Weights of a small contrastive image-text model: 8400 steps, batches of 256.
Rows from block 2 of the image encoder, named by matrix and row number. Each number is 128 + 24 x the weight over its row's rms, rounded and kept within 0 to 255. All counts start at 0. Numbers have three digits each. After the name is the row's rms in percent of the matrix's.
# convs1: 3x3 conv, stride 2 (encoder.blocks.2.convs.1.weight, 112x112x3x3), inputs 64-71, a 3x3 kernel for each
convs1.0 102:100129098157147138116156157116137112118100102134105115152111094125076090135140133132158104132145070132148138136125107125156127159110131116109101104083081110097147177139149107131116145124120147130120092086109115100139
convs1.1 106:164094086160088098147093123115124118160079111117132147098090124073113108127120140133134168148112146130100121080117120076138141114114158129120100109146100108135124113118138120130097160130094136114120172096084158131130
convs1.2 101:119129137121131132101139108108161155119168124098107089168156144129136137069118134165133110149122120111124131122168144138142136113119087135147154111107103145158160119167111086105118145142088130144138154129157095140080
convs1.3 102:128095118089114144125131126170150163143133128124118114102130099118114128098109130155141084123141148119116110182109111114112131093113111073150170119133177208120092172129168124149129089148105168166054158136084133152103
convs1.4 099:139142132192172110164121075142102133160128117161103124163126122126148128122105157143128114120117141155105115114127139112090160104157164151104133162152170135148122142147174159149134099108119147133119142138103131042113
convs1.5 094:148118135134094112130128150136124105138117112134148117141142121145125073135133118127114149115089190092095169155152114115121119128141103129141121173132121128134127137128128115101141117140138185142098119117127123166105
convs1.6 098:126124148130152169085153102138105064153166115143130152133156158139160128131142106123162143136123109139158155086132138101121140127184166094109089129157122115070111153118129194175156137111099137105134092144156070120169
convs1.7 101:096120155140118150096129167086119128113111146124126109136113110090156148167073150126099133169129110122136113142167091195121119128132104096107113163098100129130145165154149148135142137134112104083140116096157119117128
convs1.8 102:119129106120111112117133157113122149138126124156150125098094160119126131141112135130164160107163118132130108126140149119095123129116111107089144120152150130183149121103174120091130109102107132115147169137092109127120
convs1.9 103:118113122130136131091123155143110113094119130150120120110117121120128120126103111115060127131107122094153145088107126136102136130104147105119088163142149180160150089113116170141110149109127110138115089136157124167162
convs1.10 094:111121145133111147150111155109150132105146127151109120139104168125161098110121126155128128079129166113089164138151116124132105104094102168121142102149131142086122087111128134167136145140147118122119128095154149121137
convs1.11 101:056126113136162117149142158173135175124133139120126157077104119129117126144113129159138147137103185134129134113079156136141151149120176173187125147190114148123139125096097107118153125119123113124135127116145135123119
convs1.12 101:106162096120147127091137114119164137148145134100128116134135163114148106147118152083101145094106145117163128143117145144140153126110137137133077147119111114111125141157170149135116097143132133155160189130103132104111
convs1.13 097:134122106116146113137118123130138101143148083147161134101088103134109155066106203140130162109130134124142107129126115108159114152183159165144122155166132129149120131099135131144120146132131118118110101111144141153134
convs1.14 098:105129124154181159156085141131133151178125146125121097160080107116142133159089123118131100096061111134160098139133158104137136115111083102133093095155134135130139120124166132135110126127114104113136080119164144130142
convs1.15 099:150078112108123125096122106171144121121126077119138135159154135138122123106114089139098126150107126107138119180164126143121130100095157104100097106144133172118112148105120112140158145150111102139145133115125136109112
convs1.16 104:107102130125110135159140145117152154128096111076129123083107124130159153138144102094092097132110126133134133105120122117153119068081117154144115149089127118115155123126098160095139140119121100129134132115085111083134
convs1.17 100:133140101164134165129129152159143146148163100111159140162153126150142096189118152131153135145147124101139109113102129131130153117131096117132161133138138138171113222137118171132108188111085124153080131158090100133131
convs1.18 099:139110126132127091144138141084106125127098112117154137118121118164100084108148176126133158139106141143105160164158146123143163126075088099124158124146131141136085153144108089159142112123141186112118151119107153160095
convs1.19 101:113118137130163110151145132110108112171151128113094115155176146170137110162120107095147117127146133117150127110156100148164155132114150152088107153106138117096163176153117088162124132125118122134153083153142161138122
convs1.20 098:113085083110122127136132137115123143139045099130105149114082115135105111136125102146110091148113149152139105120107147123110122144141163122165130122087154136154137124128116106127161115128121112115122119106118104100138
convs1.21 101:103156146128127077117122136122144148132112134141099111101158153135136077113133125141086116113083102139101108093135143105110135136153168133125100124165122145122093153147155084104122107087085170111137119127129124106140
convs1.22 104:112131115129110140091070115155125129117088147105097173079105097147130147137150140143087167123129099130139086171172141179130164144087098093149151124156121092093074127110131123132110124120111115158101127115115090113108
convs1.23 097:066127151137125148145105119148154148164165144102089128135149142104097133112093115110155123156136106141127157148198151140152122042095055118144119144130128104092119117102123133115146112078172154135146134170114074108119
convs1.24 100:116097104159130114157142115121100131108119105124118158111122119125108132175153157175132101084143149096079102204167154114127142092113123104143145075178157095110171158127115178143128116110096151136135169115076164126136
convs1.25 097:137143097167134113139157116125158122156146079163091098149149127122131113100139136106130166088159155137074142110110105107098164122101139096115143125088106140157132109106113149113118124148152118128129106112129147139159
convs1.26 102:158114106176126141146123084147118082147117102117119096154142108146136114139127137158109136112107166139154136136136150108154129143127065106125133100115134127132111105111056111106148128117138112080133162110120157128091
convs1.27 101:130091172161148147129164099120139129111147165163120157128137099149107129130150118131172134100111164162138102150142148131134122158155152104149109147123108108092082141108148156110109128166099134151099119153138087136132
convs1.28 096:112132135169167158152119117118103145103135143132117154154096088151151151142120120109173121117129117120092137124164128092098093104092109117140151137149146091120124115130136161164122127120145101113130114130103121136138
convs1.29 095:158085157145140139119166153106113110137130091165170118121096145136116184151159131166111138147103082127123093163125056143144115150149139157114103131126110166174128152159140111145117128088149126109088152140069109185111
convs1.30 102:132081135186091115127127130148152130141120164141131117118130132134131116121126142113130100119098098125120101140111131127142189123128091105145167154170165124158167143119114108129120156149143143093123121148073127184115
convs1.31 099:149125110148132150153092108147140161118131162126134137147108120103092129115078114107136137158157120125071138130152126167152111144159080145102113119126088171156131072110129126132105144151144111145164099123155121153155
convs1.32 098:127143139125111114150129102092117129162145150146130116083141116111147137088136125087124073110154156138107068109130100116103123118159173103115115070137102151159146122173133117122118057125127122167150150149120173116122
convs1.33 099:132118161118089149082171158160108109109107162127151143111128143113155187145123136126102117099119156098108124073147085104142093160174137124138094117099112094142075120172130138098108154140131129139093116099099137113132
convs1.34 099:162105135120130117125109124136085086107120133126114132117085133138136153104143144126100172132132112150125092129142128145150136114091184119096121118099135131138149095106124151158122169123110077081116104124133124130120
convs1.35 102:107093142157129138167132126124082137119071111168148159145155142133118120089098136176167117172182124140109151145122109133074144101114127134106118083149147124164102109189126099116103145161100083098137103094093147136131
convs1.36 100:110105152142165124092149096164139149171077144128111121122144114144123148121077125127101119115098102103143116138106124133152137144132114086112125110131139150171172108141149113152151159133107091141114153136139128135099
convs1.37 096:101073127125141130109142124112082148108150165133110122161152142105128145167111132120141140104092139143104129113114122132151086136142142128074127143142121115160149146168117171123102104121119117088086130090168109131131
convs1.38 102:103124114120081127146122118142155131109133126147123122123097092146092105092165158146174155137110144151136103080144071113121093163103167129165164148147131099134111159152131161169122111089106134150117109139112140085099
convs1.39 100:131112117070130152145089131079174114144117121110113135128120158121108135190162134109122067119096124081115109138131156148143126098121134200140162155134078129150101156096110148138114147137106106081117113172151136116130
convs1.40 096:133111112168120170132110148157128074131123118129135141097109095127099132124140133113128135174071116137177155126182154136128162097120122146102117123152074117112090134127093098128080144160110126103157128143121097142112
convs1.41 103:068084159113112106168169108119134146076114144143124163120143152108138099138157133131147150147136054127105140132116104125138172107128145101097100096083134167144105154122193139120171148111092123115117096142156096130125
convs1.42 100:115155060117108146099150132126133090137138118148164134110100106115127099096144140144132093151167100159178131095115134142123103131133127182133163146132135119111127128128121133155084146124096130111145110170098120099137
convs1.43 098:125108129196150107188114140113109124138116110136143184093119105121115129157084144074116131085122134118119153188145074130112158090125137105114151128111138133148124142111116110121106100142130106113105117103102126093163
convs1.44 100:162152150157139135083104099100113108135137109110141141158144132112126098099111126172116117103177129144118147166117121096134125117097143108119144157180169104150107147074128131134111090168157105104107124137118138097180
convs1.45 097:135134142168120141109093133125162090141149112152172156106108152166129130140141075124142128140150137167105148177113114139096125113156136125151091153109104136102112112178119081144126057101124147085124139115095171126127
convs1.46 104:083151121133165130125118126100133153137104117107129098101127132137128113100133111098146149110122134125098132136120059145103116137116150082070118141129140099149161178132125125085094076073101137107105120093120145137145
convs1.47 096:135118133183157109156099120123111149106122090137132143151120188157124106136141121061085118165151137157149150107133134136163137134125107146214131116127112096165094119123122124148151109116135107114132146139123161146156
convs1.48 103:120115165121143161109110113143129069104079133092121137135086138136130142117139131126145126166122130097127122113158107141133098154081120067135160092140136125162151112140119117122099143133145136139137100123145115144156
convs1.49 105:114121130119165113156123118126120096125131133152126126102109093090108145102118138151138095114092123123118132118126123167085145116121147096147139118109122127148156110122159099159096153116131083138131126134073142165111
convs1.50 099:090085098091119179108098147134107142120110085113155086132135135106089168151163153108127121150129096161181122152125168082160155139128112176181128165147105108152172120093089140127136108138147128158162121119137166123147
convs1.51 101:130113131117165136169120091123140180096144180108125107184163139124126152106130140098148138116140128148105151142128078126161098117150153155140105160174136102126129118142151124133133129105079087131125110152117099148118
convs1.52 099:132127109124152089124129133180143095126141145161108155130133122122094111117153181122154117113112165136126149097123167144131120114127151113130115106131107121107129095141094105143134107154122135089147160100123171118090
convs1.53 100:143171114111095140122131149106121095135136133108121116139133105124154146081119082123143099135112111124106142155143168167130128107092120151178120144150096125161152089139144106133080151115118165158140162174164104115155
convs1.54 102:102143114119108124102110126123144131128118166092143146124118138168077135118125132128087120154160116155119082106149148111122117122148083128139127097118124134092114150105125108175151115076118147132119101102131113128140
convs1.55 096:096161115148139091104146093093109130086132178124120147114111137113133116146132125099113128106126144114115151079147128097102105136161156155132065110160142105185143082138150131119098100153141102121141126176097093140140
convs1.56 098:101104119112133174110099138098135095142151145138120157139179150129142120130110115141168099127119146068123129104135131129090137125121131099112154094094120135123135146075099146114122083130136151111158124114129142122118
convs1.57 097:121144076132116128166151155141092140127151095139106119137138155143128172170144158091142155089116155126085136144158128162138121140123158131154141135139147091112159116134110107162134131112142132122125090125143101164147
convs1.58 099:098125122128167136110147130142187160122181128118137139077094129084108086119131138129134135137173148158157159143126134188097084100095125092085124100126139072142099099154159125159136146181117134186166157125124124117070
convs1.59 103:140137113164066139116125142157186120156125139123149110083095150124129119118106135112149136091110169099130114136110109162141081091160088125135095126118138152148164127107082106127155126104146133101116086142150088120113
convs1.60 095:175128152144131112121104155108075109183182183134151152136094100105183201059119095132159126179120124117127134077119114131179102079129152131137133153142120162110112118104127171123126100121171136159137126102174134129166
convs1.61 100:141111148142124165108143107134110135143150130110089104129144097103122133144096129134133110096117129129096105170148155087135131126085100103117131090111094140094098099125154115139125131145159140113087161161125113112084
convs1.62 100:132086121149136119129159149177090085136118136143133093121145151141113169116090091105096117123112164094124116140096133159083091124166111155139116137145130108139132138132093148128163093127169152111138089161095159139124
convs1.63 102:140070159106100098084127178138140105137120111120152152095102140116102136155126094126112092133152113107146112095134123113164161146100124167195113170138135116139145094104154110117143108115101127125163097076102150141106
convs1.64 106:119076142118116151149127121121157109119121143122104115099115111151170121131112135129130165168137099155143131142110099131131151098074136136139109141150117117175153127160112091138113060109213111126144125154113144101089
convs1.65 104:118097144098136138121163105098140109143106136122157123136116122123162154143157053124108109130158129171158075111102146128122147080125113131127140145107161119114240142149093123137131112107070120117119132128106154146094
convs1.66 099:168150114159109131136145127137120111121103082144096099118112131132149114100114104113117134108103174107097134123121151095146101126086091079158140158156112128165112104142147105114158128133178124122151146104145153120155
convs1.67 101:121126118115147148144109085143123129104130141113105129155148129086091127152132150119123091127129126133135127125143146121141111145127059148093100137118174138085146139096104151156116112092088136122097135122123063099099
convs1.68 098:129155128163160114177098148112093085090135147066102107169137139127106127145125123137130125096136120087111142118152125139151126141110146130150154124162123121124103151131158178112092124155094093108128098154152110125158
convs1.69 103:114113160105108116110161145109135108113129112141145139142166109099131126134132107109144118118096145149153114142112119097147122147112134117106106138087088139075129123158126120130135131116146136097102153135141122105153
convs1.70 103:120095110093107123095141110140144117108127127134103122110133130108160135070118138120162131189164156175131127140106133098142143104121112149117082095131124134182172091108107135106141119140166154127126153141086111099134
convs1.71 098:113087146164089088139126129143091111144097096125115110128082108145161159102114143110101124156124149077109120107135146096110163109113152103116095090142110133172162179103119150129115113123125106114141092093120107112109
convs1.72 098:103139113181136184159168150120145160105142116139121163115108137108141125139151129114113142166116106136112151142136084155148110128113157186149159155139138132104125062104113152135102132154169172109129130104144144146185
convs1.73 096:134193122124118139139109197149114122117125176133137107136123179090121122104143186092135112108146171143142159137119089098168109147176162115117123168097102160152163078130136179111148157120123161169156173165109149118085
convs1.74 098:144113139133118149120127159109153137118114165102128108142122138119111163102117101141123111201146108141114076134136130113161140129120110112101133109087163127112127122122132168118090140121118174153133143204126112104116
convs1.75 094:167141158123111107115154110138146148130096124139127170133151120115121134104104123188130106118124087137161126106103132119103140219170181103148158135122139088112084109114176111101123160169111127129096115134128093114164
convs1.76 102:119106141133141134154193172118172132133080126098118136118139128115149128174169116124129140142131129116083122106144122136101157137144131158116101109106154115110149109138171132096143131133136138141125090138104131122125
convs1.77 097:132120103124125148117120120186105096150084119142132145113088157115103155123156149111113154119088121115128137156178088170133138154113063091140102178171189094130128148158190107151114112109146155161159166101126129070131
convs1.78 097:113139089140130121102082118144168131119126122137105091132138138146125127092137115168143099182142112144136107119159152126154093139143142113137123122080154109085114125163155111102149134127140161151100161113078100137062
convs1.79 103:097103099148135174146180114151116124116173147137137083124180191132145117121088080181109135104146121141122091151112147131096135123107143166153128144155159151125098122124111158108143151126121131168102132085150137138161
convs1.80 105:093145143152145144108130118121129117126108121170140141144136186148143109130116160097128138161126153140094140123120121104103158122149154084107097102136102147090149111105094152143143119125112155135145138098093145132103
convs1.81 103:141148126137108145132093184116101099126091152082082172147137094114115105124118164148124155129137068166147133143090161134162113147141140120161142093178134127105091141120149139117123118121133092105193117111158108120120
convs1.82 100:153126090121129157104128109124129100127095123114138178087149120123144102160148132141138097127112073099145144183082100118125155165152148154085139089096102116127072155123117155123130155146137122133126103123174129126124
convs1.83 096:142154119131151112159140115107125120132072130147097130086089121157149136132141126131153106159132102150137149110114112124150125120125125102097104080132087092148147145146116126105104136136101113154156148159138142117124
convs1.84 101:131157113161141128110159107117115120093128138154112159118171119149206107091120100143177154164127131055108108161158073108108110102138166193147134184131143135142175130108185122143183069128124127106160107110123121147119
convs1.85 101:112125112116107135154127138165108146153123115139129155120124098082126139085123134149080089065122150119133157119143174126147101096137155084087112100092128114137124151113147139130118119150145092142104119103149118156147
convs1.86 102:116132124147150136119137123155137121098157105131154161129158103094127134113126133146116098124126086139122135115109148121116134093109153116131143117131121161130094133146158122114110147154127147144112086116121107126111
convs1.87 092:110090143112123151115118125149137137127125133107135094098116136129145133146171171131121129141106151117135101167128118134130127113149117124152147138123138138108133121128122115092103111107113115175151145128137068096125
convs1.88 100:107101118132125158117100120144096098100128152161116095103098152129084103125143122145137144135120117087127178087131131131151114139119116178159115123188131171075123142133150109099115090126106126110150102110148095116156
convs1.89 101:129076126124073134101123174112081111145132141108133126118126099113103121116164127113142167107119094160148174137118136164090090153134136145136143139139105113128140125148094166150115130131103106088107117123155137114090
convs1.90 101:127156148109089102146141107137118137143090106108073123111114096150113127114088132104098080098162178150090096154091134128068144105127166134092098077111131112115130137109100110119115107124105104099127084100136134123131
convs1.91 105:123079118185114111172171168111145116137103136184137102125120128115103125102147141127113132121128104157129092137154090139115101112127064152142152093132101130096130085105116155121147160139129142136105091079122131139132
convs1.92 102:137141061143130090137172122087120112135115153103109129123142125157137137128147119183173098170135085110136111130149150124114114140108117128160133080145127148130090113158175117108105197135086117134114104118163135131106
convs1.93 101:135105148128130102123172119144156168097112104166137128144119112149143122118134113103136114093119199136125180152114120118161143112126110127112063097112069124125098137115115173132115112115114116153129102133154118097088
convs1.94 100:111132149111133111143101134103118161090109139107092152112091131130154149141177140186131156103141102158183117106126133092106160124141159142105132114120093109155192129109158154114123174120130098111134117096097127131178
convs1.95 098:123116135187110114159126144137109108112163128113148157076095119146160125117158094162150138149125126117118086159183139113109160098139151086107117070123108116111111165133154112119117134115162097079111132101138111107151
convs1.96 102:123093127177137128123117122157129099118123086129111154131137121136138116102104128147107170122125098128127131140093147105116151099147114160135148124131100100152125137108108114145133138125080159114129114083127144119101
convs1.97 102:113113120145193108161109085086092144135106182154097120171129117127136143110127116113165133097134137098104128132121126150130094197095120119117095107110144092124116117074080136168164147132088101128116116131129110139167
convs1.98 103:120099117087112146106152123125141099133126178138110166159103169094170144130145152146120174146089185122157136126122130136105121104160144123133147115127152098137108170137129131150138116084100111142109103105120104110168
convs1.99 104:126102159105107120117096119170138108189120124144111136101121131110160139177175097125149117130165086138150166121135130106114153125101140150139102146150090134153152151121128117111135105135115123088083108131137140099139
convs1.100 104:077127130143119137124120078111102081118140120142096128138136133164153124143129130116123157143119159127131094139133137115140148110129149135124134185108106147106080153155136135092128106123136130144147125149122103116141
convs1.101 102:133117160185122122101136102092130107106080116096104132098094168121105128088155135124092158103156176140128146116108119090118133137146148177193140117126116113112111140142083141148134095132134153109159115143142106095125
convs1.102 099:120154157162105131139149093111087145159135127162208130098117103095131119168102077137141108117128112083116092170129104089132102137112099112104099097117122138153135079198165110116115108141147110087124090109104169141108
convs1.103 098:137120150118101138103089132087152131121136117164104125139121082113115161105117138116123116106106117122085144107131084135144079138155103160119088110102111121113095139141147104127132107107146138100144094154111095119137
convs1.104 101:106149152150090137168094142142124124120124134118130146137059111138139104103129122130148125139132074102116126096116149107162118127144178156152091136128101083098097129168162167174109127135135122183177131095138131081121
convs1.105 103:132110108142133135109129148181080151152132121105173143123124093126138125178133147108090108130175171118126141121107123118109117102130140119129119121148107118153127113099143122140121145149126156127092122116097098122100
convs1.106 099:108123169126162115133141096106200126103132148127105116103147083146103093146107131118167155121110117168107096146120129153140125125113132141103129102136179090123131145169138154132099117122126126169152134106153147090122
convs1.107 099:116157157153171134130141124113146119129133106100139135131133119146143111142140146136099106122145155137150119099131165118164140142155137126098187143141135152122187111074118129135111172151102096113168152186105126199078
convs1.108 096:135132142110122157107135072130122092124124123131152112162113116157146112118143158111134132149108119146084157122129100164140117166117074129150160105125105142107120134164173158121124116098163108122149129105132110115142
convs1.109 095:138161060123102105131142116118094135130102153133143107135102099114171131121150086111133155132108141135131112133128144126104162148094140078133130104129151118138159108117133096131163142168146109081154113093141090122145
convs1.110 098:160163127171136135110138115133097116126116113134130187122145091124093164121155147138147122097083162121164141115110129138127123133127131196137171125147171160129141173112098135152143134119112113148116155117127143135178
convs1.111 102:112139112084109130108111122063115103093115141134179118114126132097129152111095073089105141161130140124073083089122154123130096127105113093111113092126134124118117175163088128119106148083094143122085106123095112148139