Weights of a small contrastive image-text model.
Model: 6.64M parameters, 48-pixel images, encoder arch resnet_bottleneck, encoder norm batchnorm, encoder activation relu, encoder depths [2, 5, 2], encoder widths [256, 448, 784], text encoder width 192, text encoder layers 7, text encoder norm layernorm, text encoder activation geglu.
Training: soap at rate 0.0019, 8400 steps, batches of 256.
Data: trained on photos with spoken descriptions (Open Images, Localized Narratives), 101725 training examples.
Rows from block 4 of the image encoder of a small contrastive image-text model, named by matrix and row number. Rows with one number belong to one channel. Each number is 128 + 32 x the weight over its row's rms, rounded and kept within 0 to 255. All counts start at 0. Numbers have three digits each.
Before each channel's rows are labels from the 100 images, of 14848, where the channel reaches its highest value: "top examples" is what is common among them; "peak at" is the part of the image that holds the peak. Only what is clearly more common there than usual is listed. The data: photos with spoken descriptions (Open Images, Localized Narratives).
# convs1: 3x3 conv (encoder.blocks.4.convs.1.weight, 112x112x3x3, each kernel summed), inputs 0-111
# convs2: expand pointwise conv (encoder.blocks.4.convs.2.weight, 448x112x1x1, transposed), outputs 0-149

top examples: text has "holding"; text has "man"
peak at: centre
convs1.66:147119118119122077122212165175129142078131135121136118147167111116154174145115153095095127126176100161116164155142145119100076158130168111060095142111090089046162188134102112089080108070141172124135100111120144090166203158101132151041081137159133098128118129134146165130132135166127128152097079101126128113085108111104088148166074074101
convs2.66:167151103134186102134088097154054157115122113141146118132144158170152161121109125098089109083085091118144125102124099114181166077109097156060096161174116139105108147104141137123163140124125136140208076174131112084170067199186156210112113109075180125106080118178094125117093122122139172186088091133137125061151143098159166088139195142181088137121121118154128045173151061146131117138121177108079190162104134092116109096185128140145130137127121119144098

top examples: text has "trees"; text has "plants"
peak at: top centre
convs1.4:106152119121100140086071089193103139130161111122115115210147087113086110122046160137120102152079140093093108108064108099042169117085135149134137144130104136125108128153142133121129127100163149139127147124092111170165112092152145125157151173132078086133098059177115149109109049128142126126077119090149147095207148143081129147081091124166
convs2.4:139135085116091106162144147109222130118184089129121143113160156107112180109162144128126151139125135131144142156165098140204078122075123081102126105111168154139134178145108161120116148166067097123136136169152138100188126128183097100107131188137139124115162103092100223137149116182152109122072124137160193179139100135122117116136106084112141155161204126161123137102081066100186137144122133105140146131130126121142113129103138116092073111129131136089148

top examples: text has "wall"; text has "holding"; text has "person"; text has "sitting"
peak at: middle left; centre
convs1.76:045107125112088046135072088094106113159160121082146102124123099101125115142156196113158116124112097121087120148080154086172085165123102120175151099178143086120091138100120130104096115154093091065109124108146144101114137147127117095137121150141066193109099159046171159140099112171111153144184102096124124133142168122102147080180137172098
convs2.76:095136186130172093125169156132159134100084099120125118088092132111157156172178185154137103134188118191138111122122083120122095070129145197106110119142147118167124137134126122104143129139141133135111070120110161140141085147160189145134143175124096178116196106148120133090148067125120191144131151084106115100113129155148079150123150109142079123195103105168087117114124128120165137151094124100148128136105093178111081171128107157191137112182093175117136

top examples: text has "table"; text has "woman"
peak at: centre
convs1.58:155101083106118111061103108115166088147174144093173158095112138125079130138123111115111099109095098156181074102107148157127103172061168099124132111127150108129146127120124136124091089051075043118100087140115106072149069106101125131155174135129094225132130098087126073120151097165160078151113127104158164123130091150143106183149159149130
convs2.58:130093119125142084065167149138191094099140104113150117112157163112102119094175136111131130132108100118100135163152131158098124220178139094170081153160072122085090094098108037158105170149128151138112141070114187148134124094144112152157070088115139157174098116127143069115144186148145146139136136165079136135121149128138099124076160053110152137115113058127140164150134075119149105160086171120109142144117091108105115105065108190138125125135128119087114

top examples: text has "sky"
peak at: top centre
convs1.73:147145103088170122135138118105081135095144124139103124100165073075157137136120119092141111189164164121141169141100140148141143088098078134121116078141075144166147138207122135139060127070141070075091124065186091120110152134080166172126091058102086079116159082117079111119136107108116173082080143079110136113115139132141086123143167109097
convs2.73:143197190104129174221116051152159084130150165146087089085128127147125209136079104092124125101162144163173103131151112198135103051135218094120107173088099163087140168199152151131159158118124159163074127112104112177159088119120127094181088087079152099149113150129142094105119092085093161122122123102140135207084120111146149104127140093206136116162141134093095131131135103166187114114122140072119141141105165089088150125128222104140131108099154104199149

top examples: text has "holding"
peak at: centre
convs1.2:147151130132075156101058162156122124106101150087173146120148170109148115071092152119106125147134151087085159170101124078093170073137170154102124118138128123138110143094124144148160182216122124080158107168106077101111147098147134161131089131130104181127164124145131121107091070076142135063138102075060189105151144080160151107130061110143
convs2.2:145093138079142177187125099132162092094140122132104123060108103125102120108128150119166187098120157178144118187111129115140073132122112170135137148141223148102152092183117108115104104128164128132081071080143135144146137075170092188124098203175166166133158167163158184116087163101152104194151158090104159103180136106115103123115120157103119136139076203099126140121109169095102136099057116111197153170208105074118137132143093146120071161175098121112124

top examples: text has "woman"
peak at: top centre
convs1.10:178130129132206102074145114121123094075105146132177122124124080136186099143129176114118153107141072051124146132159175154122129105108105102116127146118058113144183123169091114143093129114171121076112155158140154081102129203107078109101122127124104092119096116130137081110144094182102100143069080133184105117092059148104064138158136103100
convs2.10:132128112090127142133114155125135139132088170118128051182166139139152072130092116150128128152190021103099120115184137102158078146168143150140153140146131101169120139112062077104106126128132148146137095111110113137112192197141131100139100123132139119158116100113068142084196124126146179123118117132161140162077139168113063123071116097124137122167176138115149076109124069123134171096157163148108173138101117196121151158148151102139075149182155122101136

top examples: text has "wall"; text has "woman"; text has "wearing"
peak at: top centre
convs1.101:143090163146082089148184142111157116144123117133166126091093083114121133114141130093146122162183107065109117173078160168049084153121158173138166060133133175136186145138109114157076068182121096102141134101062077128125116115106144135107127149158185158124124155136118074163148090106110133120093099121070125166148126069100141173156089178132
convs2.101:120109151142144133168084090131112136090125128119107130123110074121119159121157132154197125113098160162115115166058101139128124143158149183097100135175123183098099149072158121092082083110175100108148114123133122121120145120131145149148169181137181140201146140096113134131162143089115100100148093148119125204113125074084092129132128118136094091203149147100126139111119161179179137164195105147090160136146124154162136112105147159132099152145126071130089

top examples: text has "table"; text has "food"
peak at: bottom centre
convs1.13:126116124153094141141144147168136114124097138177103159155094140126118147136171143108207109125140114125143125175118200132110119168129105094126104089092095107197150138088084094124130077136102151111170137054200130102159110143086119159102125135162075199085124063161186095125106072131079145131086150139126104155170124141129142176193102188147
convs2.13:125217094118141062132150101119159119138161137157068128123140102053166102190075092129135152190160097160137156153121168166093136198168102042164131145125140100076134158093157113140126131162131145121138160119176116102139161132154097114128219118119111095143145138108131116158098119132118175073091117135125116141112166139089129170130107129208169117108116202091104169144113188089155113110135101147129127086085098131099127166153086118187091131191126148192133

top examples: text has "wearing"; text has "man"
peak at: centre
convs1.17:107179095080133124146132133131136124167174146124112121157127117099131148144132134099123130132089134108111096113123123059096090214160106065110157165132076138151173126098134170065118100088180179141148129127150166107146101117146052120108130123125154106083114133125173145134083099144142109156132100110115251180138207101098094131116128196147
convs2.17:105139104142160133131138098116100103130160087121146129128084100111123168133104094152112106125142103117156144080151187114106124151134115132094130124141120142122089113100174112127095116158135108103150118209137131140142138094127117136145088132088180152145079115144123128144126223171149126129139142098121203133111126149163152124175103099117107130114117042127119101113128186115255113107101138117139134186125107128119149130088119138098079140085112147128095

top examples: text has "table"
peak at: bottom right
convs1.11:130122152177137134156080216116131183126133117132111155186128141157133160116114140146136120102132146140119145147088102165145132170160147171140174155133111122144180150133174142125160174104150128104164180159137089175170119111172114180187196099113133078140163136170132098131119077109137150143090178106173120088101215191157192149164166147159
convs2.11:090084122122079138143090103058076080119162076145152112137125118159153111113124159162095088142126081142125068119136078107080133080112105134104121085088074107115070156092099117121142111059102115088087095140132116101117141099083100098136117168118128119123111102114137132098123155152131174120125141117117201202122102113106098119162115205053124142096127091098076142087103073126123129106107102141131088130080116143136128118102142157163141143111132083184095

top examples: text has "building"
peak at: top right
convs1.103:149141093127115122153145084143145127095130119071128080145119134100137192132129115149147104131158095093007120112122052134098073192126163111137190098089086139109110077124117200129119131125137135142142125142152131142100106137070154090136251146167125155156149058090113133147119143119160144134149092112102150130128102112112117101160110179120
convs2.103:113068155136126160124130158191120144123125120171131161092146081139086162122125069099098159112121145146157118074123061092150122138102154134150147146090088108092147124118168164200137140112138130173126083150147160120113095217147061122112102147129086142107156123165123173153150136160145094192115178150084142131107161138151108171126158109139085186156125128132099184109142163136149155099139175132111108080147125166173138105131135138060122083112088091077199

top examples: text has "wearing"
peak at: top centre
convs1.47:099160077126108155133100136099094123131105116143152131092112128136108069128131097139081177117146063080125144045189149132099068153094143127076140083130134168152093066083145125065113176095138071078126131140130116083102096073136118173081109134154166102064105102122146130098088119117108136126118107153123093209189141080108131154121125101113
convs2.47:034150135128124148157125128123134083201070134154129099110130098087184094117103135122157094132142174118153172092213155095159133123104186127118167091106138112119137192097189092152113093150195147125146127126095136116164114140148088098147091129142152144106140169092136190118155096134111153127198140072105158135088145082131090102119168174147123129196097120129124151128132117134101115122182172118108150128083149180125149102098105162144086178085068129104141

top examples: text has "trees"; text has "sky"; text has "buildings"
peak at: centre
convs1.77:181111176187151098149121130077202074122117143163102115139125149117092176181144051113107184187119140114134150165112152116086127113123167109150117170110091145170077110131125134111181144124123137100179156163178148093091083120131114134081125116102151105084086147148153135178107164089175139135154095146145082176139167131117214100086148100141
convs2.77:189118113176121139142165140049143116046087114129119143126152075119101150118135190207128073116113182127107118091173140182092097122139157082081109190147066149133094162142063087191142135132102096126138098127156127126139151168153092155085121128171101095124134073110131127110076126134163098118100115142079043141078122122111114157178135164059128129104131183094110083129171166156143122165113168098101165086132099180127148190153149102094162111135157124147094

top examples: text has "woman"
peak at: top centre
convs1.100:165104090148095124159130064137108119087159135122136105117173142127117058123174131119124124075102128125168200101147152084152100155130131105117064136129098148054105076047103132112133164135145084088133066187138106180118122131091142179069104132092076108084099126093124110117134110201070061125147161125131127115119125110105149087101150134148
convs2.100:085150108135118147066153110117190169118110084195145116108121170107192160111152131127156140127163199114083136100132142205134117104157090094171109159141156119122177139152145121171159134125136149125094105133113134141141117166095161125150095125139182100095079177126132142088136131101146115105098125127092156166150074145096199193134100183138129168122182134104131090165131097123127095134106109075087081087150085122146092072097141145154137159177059126137152

top examples: text has "sky"; text has "trees"; text has "grass"; text has "buildings"
peak at: top right
convs1.104:073073168124098139093097172134109133081145079104109171124168066117156144125118130108046153191148160118165133104073170104152116113121128141138138119150119115165109097174116122181130135139128183110166118135079107105099193096099132102111108135165091129158128143115174102090157155165088116165140101121118081069050081063103109125089129076104
convs2.104:124179136092131130091081074125114115129096143151136205070085092132151139192141111130095107124138169139155088116126142240099126105125137142186135126113113201181155182084108083203096123104034093102127075161117105126084137118094135110149097083092103137080085123082083091122123154109097085103096113105145147104188117114170113131179094094193113117090091137106160165130103101134073170121103101098140099152109138113155186063154093099113142146125076125201102

top examples: text has "holding"; text has "man"
peak at: centre
convs1.30:083125133112117134135103135101182118185137160118071137120136147116107090087108060124115122127089133184147140106140131095103157092162110079141160145159114126113089069085124173120169140158121096097114131094106152222168126152144159150109186140108092238208119137085141166106071092115150150152116168147143125090140160088122144178144121097112
convs2.30:112123101145156141115138125094122088128100103136152092079092114132127093108135053091114134119101134148127159151142114133087145197112115143146127138057063130083173102123084157093146164166174180129149113111155134189113114141093086115108116126166170128156213095126025178165096090087145143133081095114103101080125140107103129126079118109170179082113087139110081142137151148079121106195196093123067096136074131165161137231137131141114166211104123107158130

top examples: text has "wall"; text has "wearing"
peak at: centre
convs1.33:069142141131145123043144142129114108148180138114097153137090110094132090108116093111103087114114142099131147124113149135177115147142156113134083157135092067099221154148040108086089148068133075152132095135094141125114165124045150165133123091078133070139101110120136125155130144175048154139097137162063115101099144120125136146079112128096
convs2.33:151085148096123191139078106143130128155172150225118115040137213125169128165139183073141111154220134140116132133220168091095151132118097100132104135052141092136185120121133120120165103137142114133163148195120114114065116184171126129161144114161175134156133120138114128092066180161101182125135119116181077133193147122158125118097133148147104055127155152099179177161097078143121134091099117134145120149133144166137124115106127170129120225129112101143103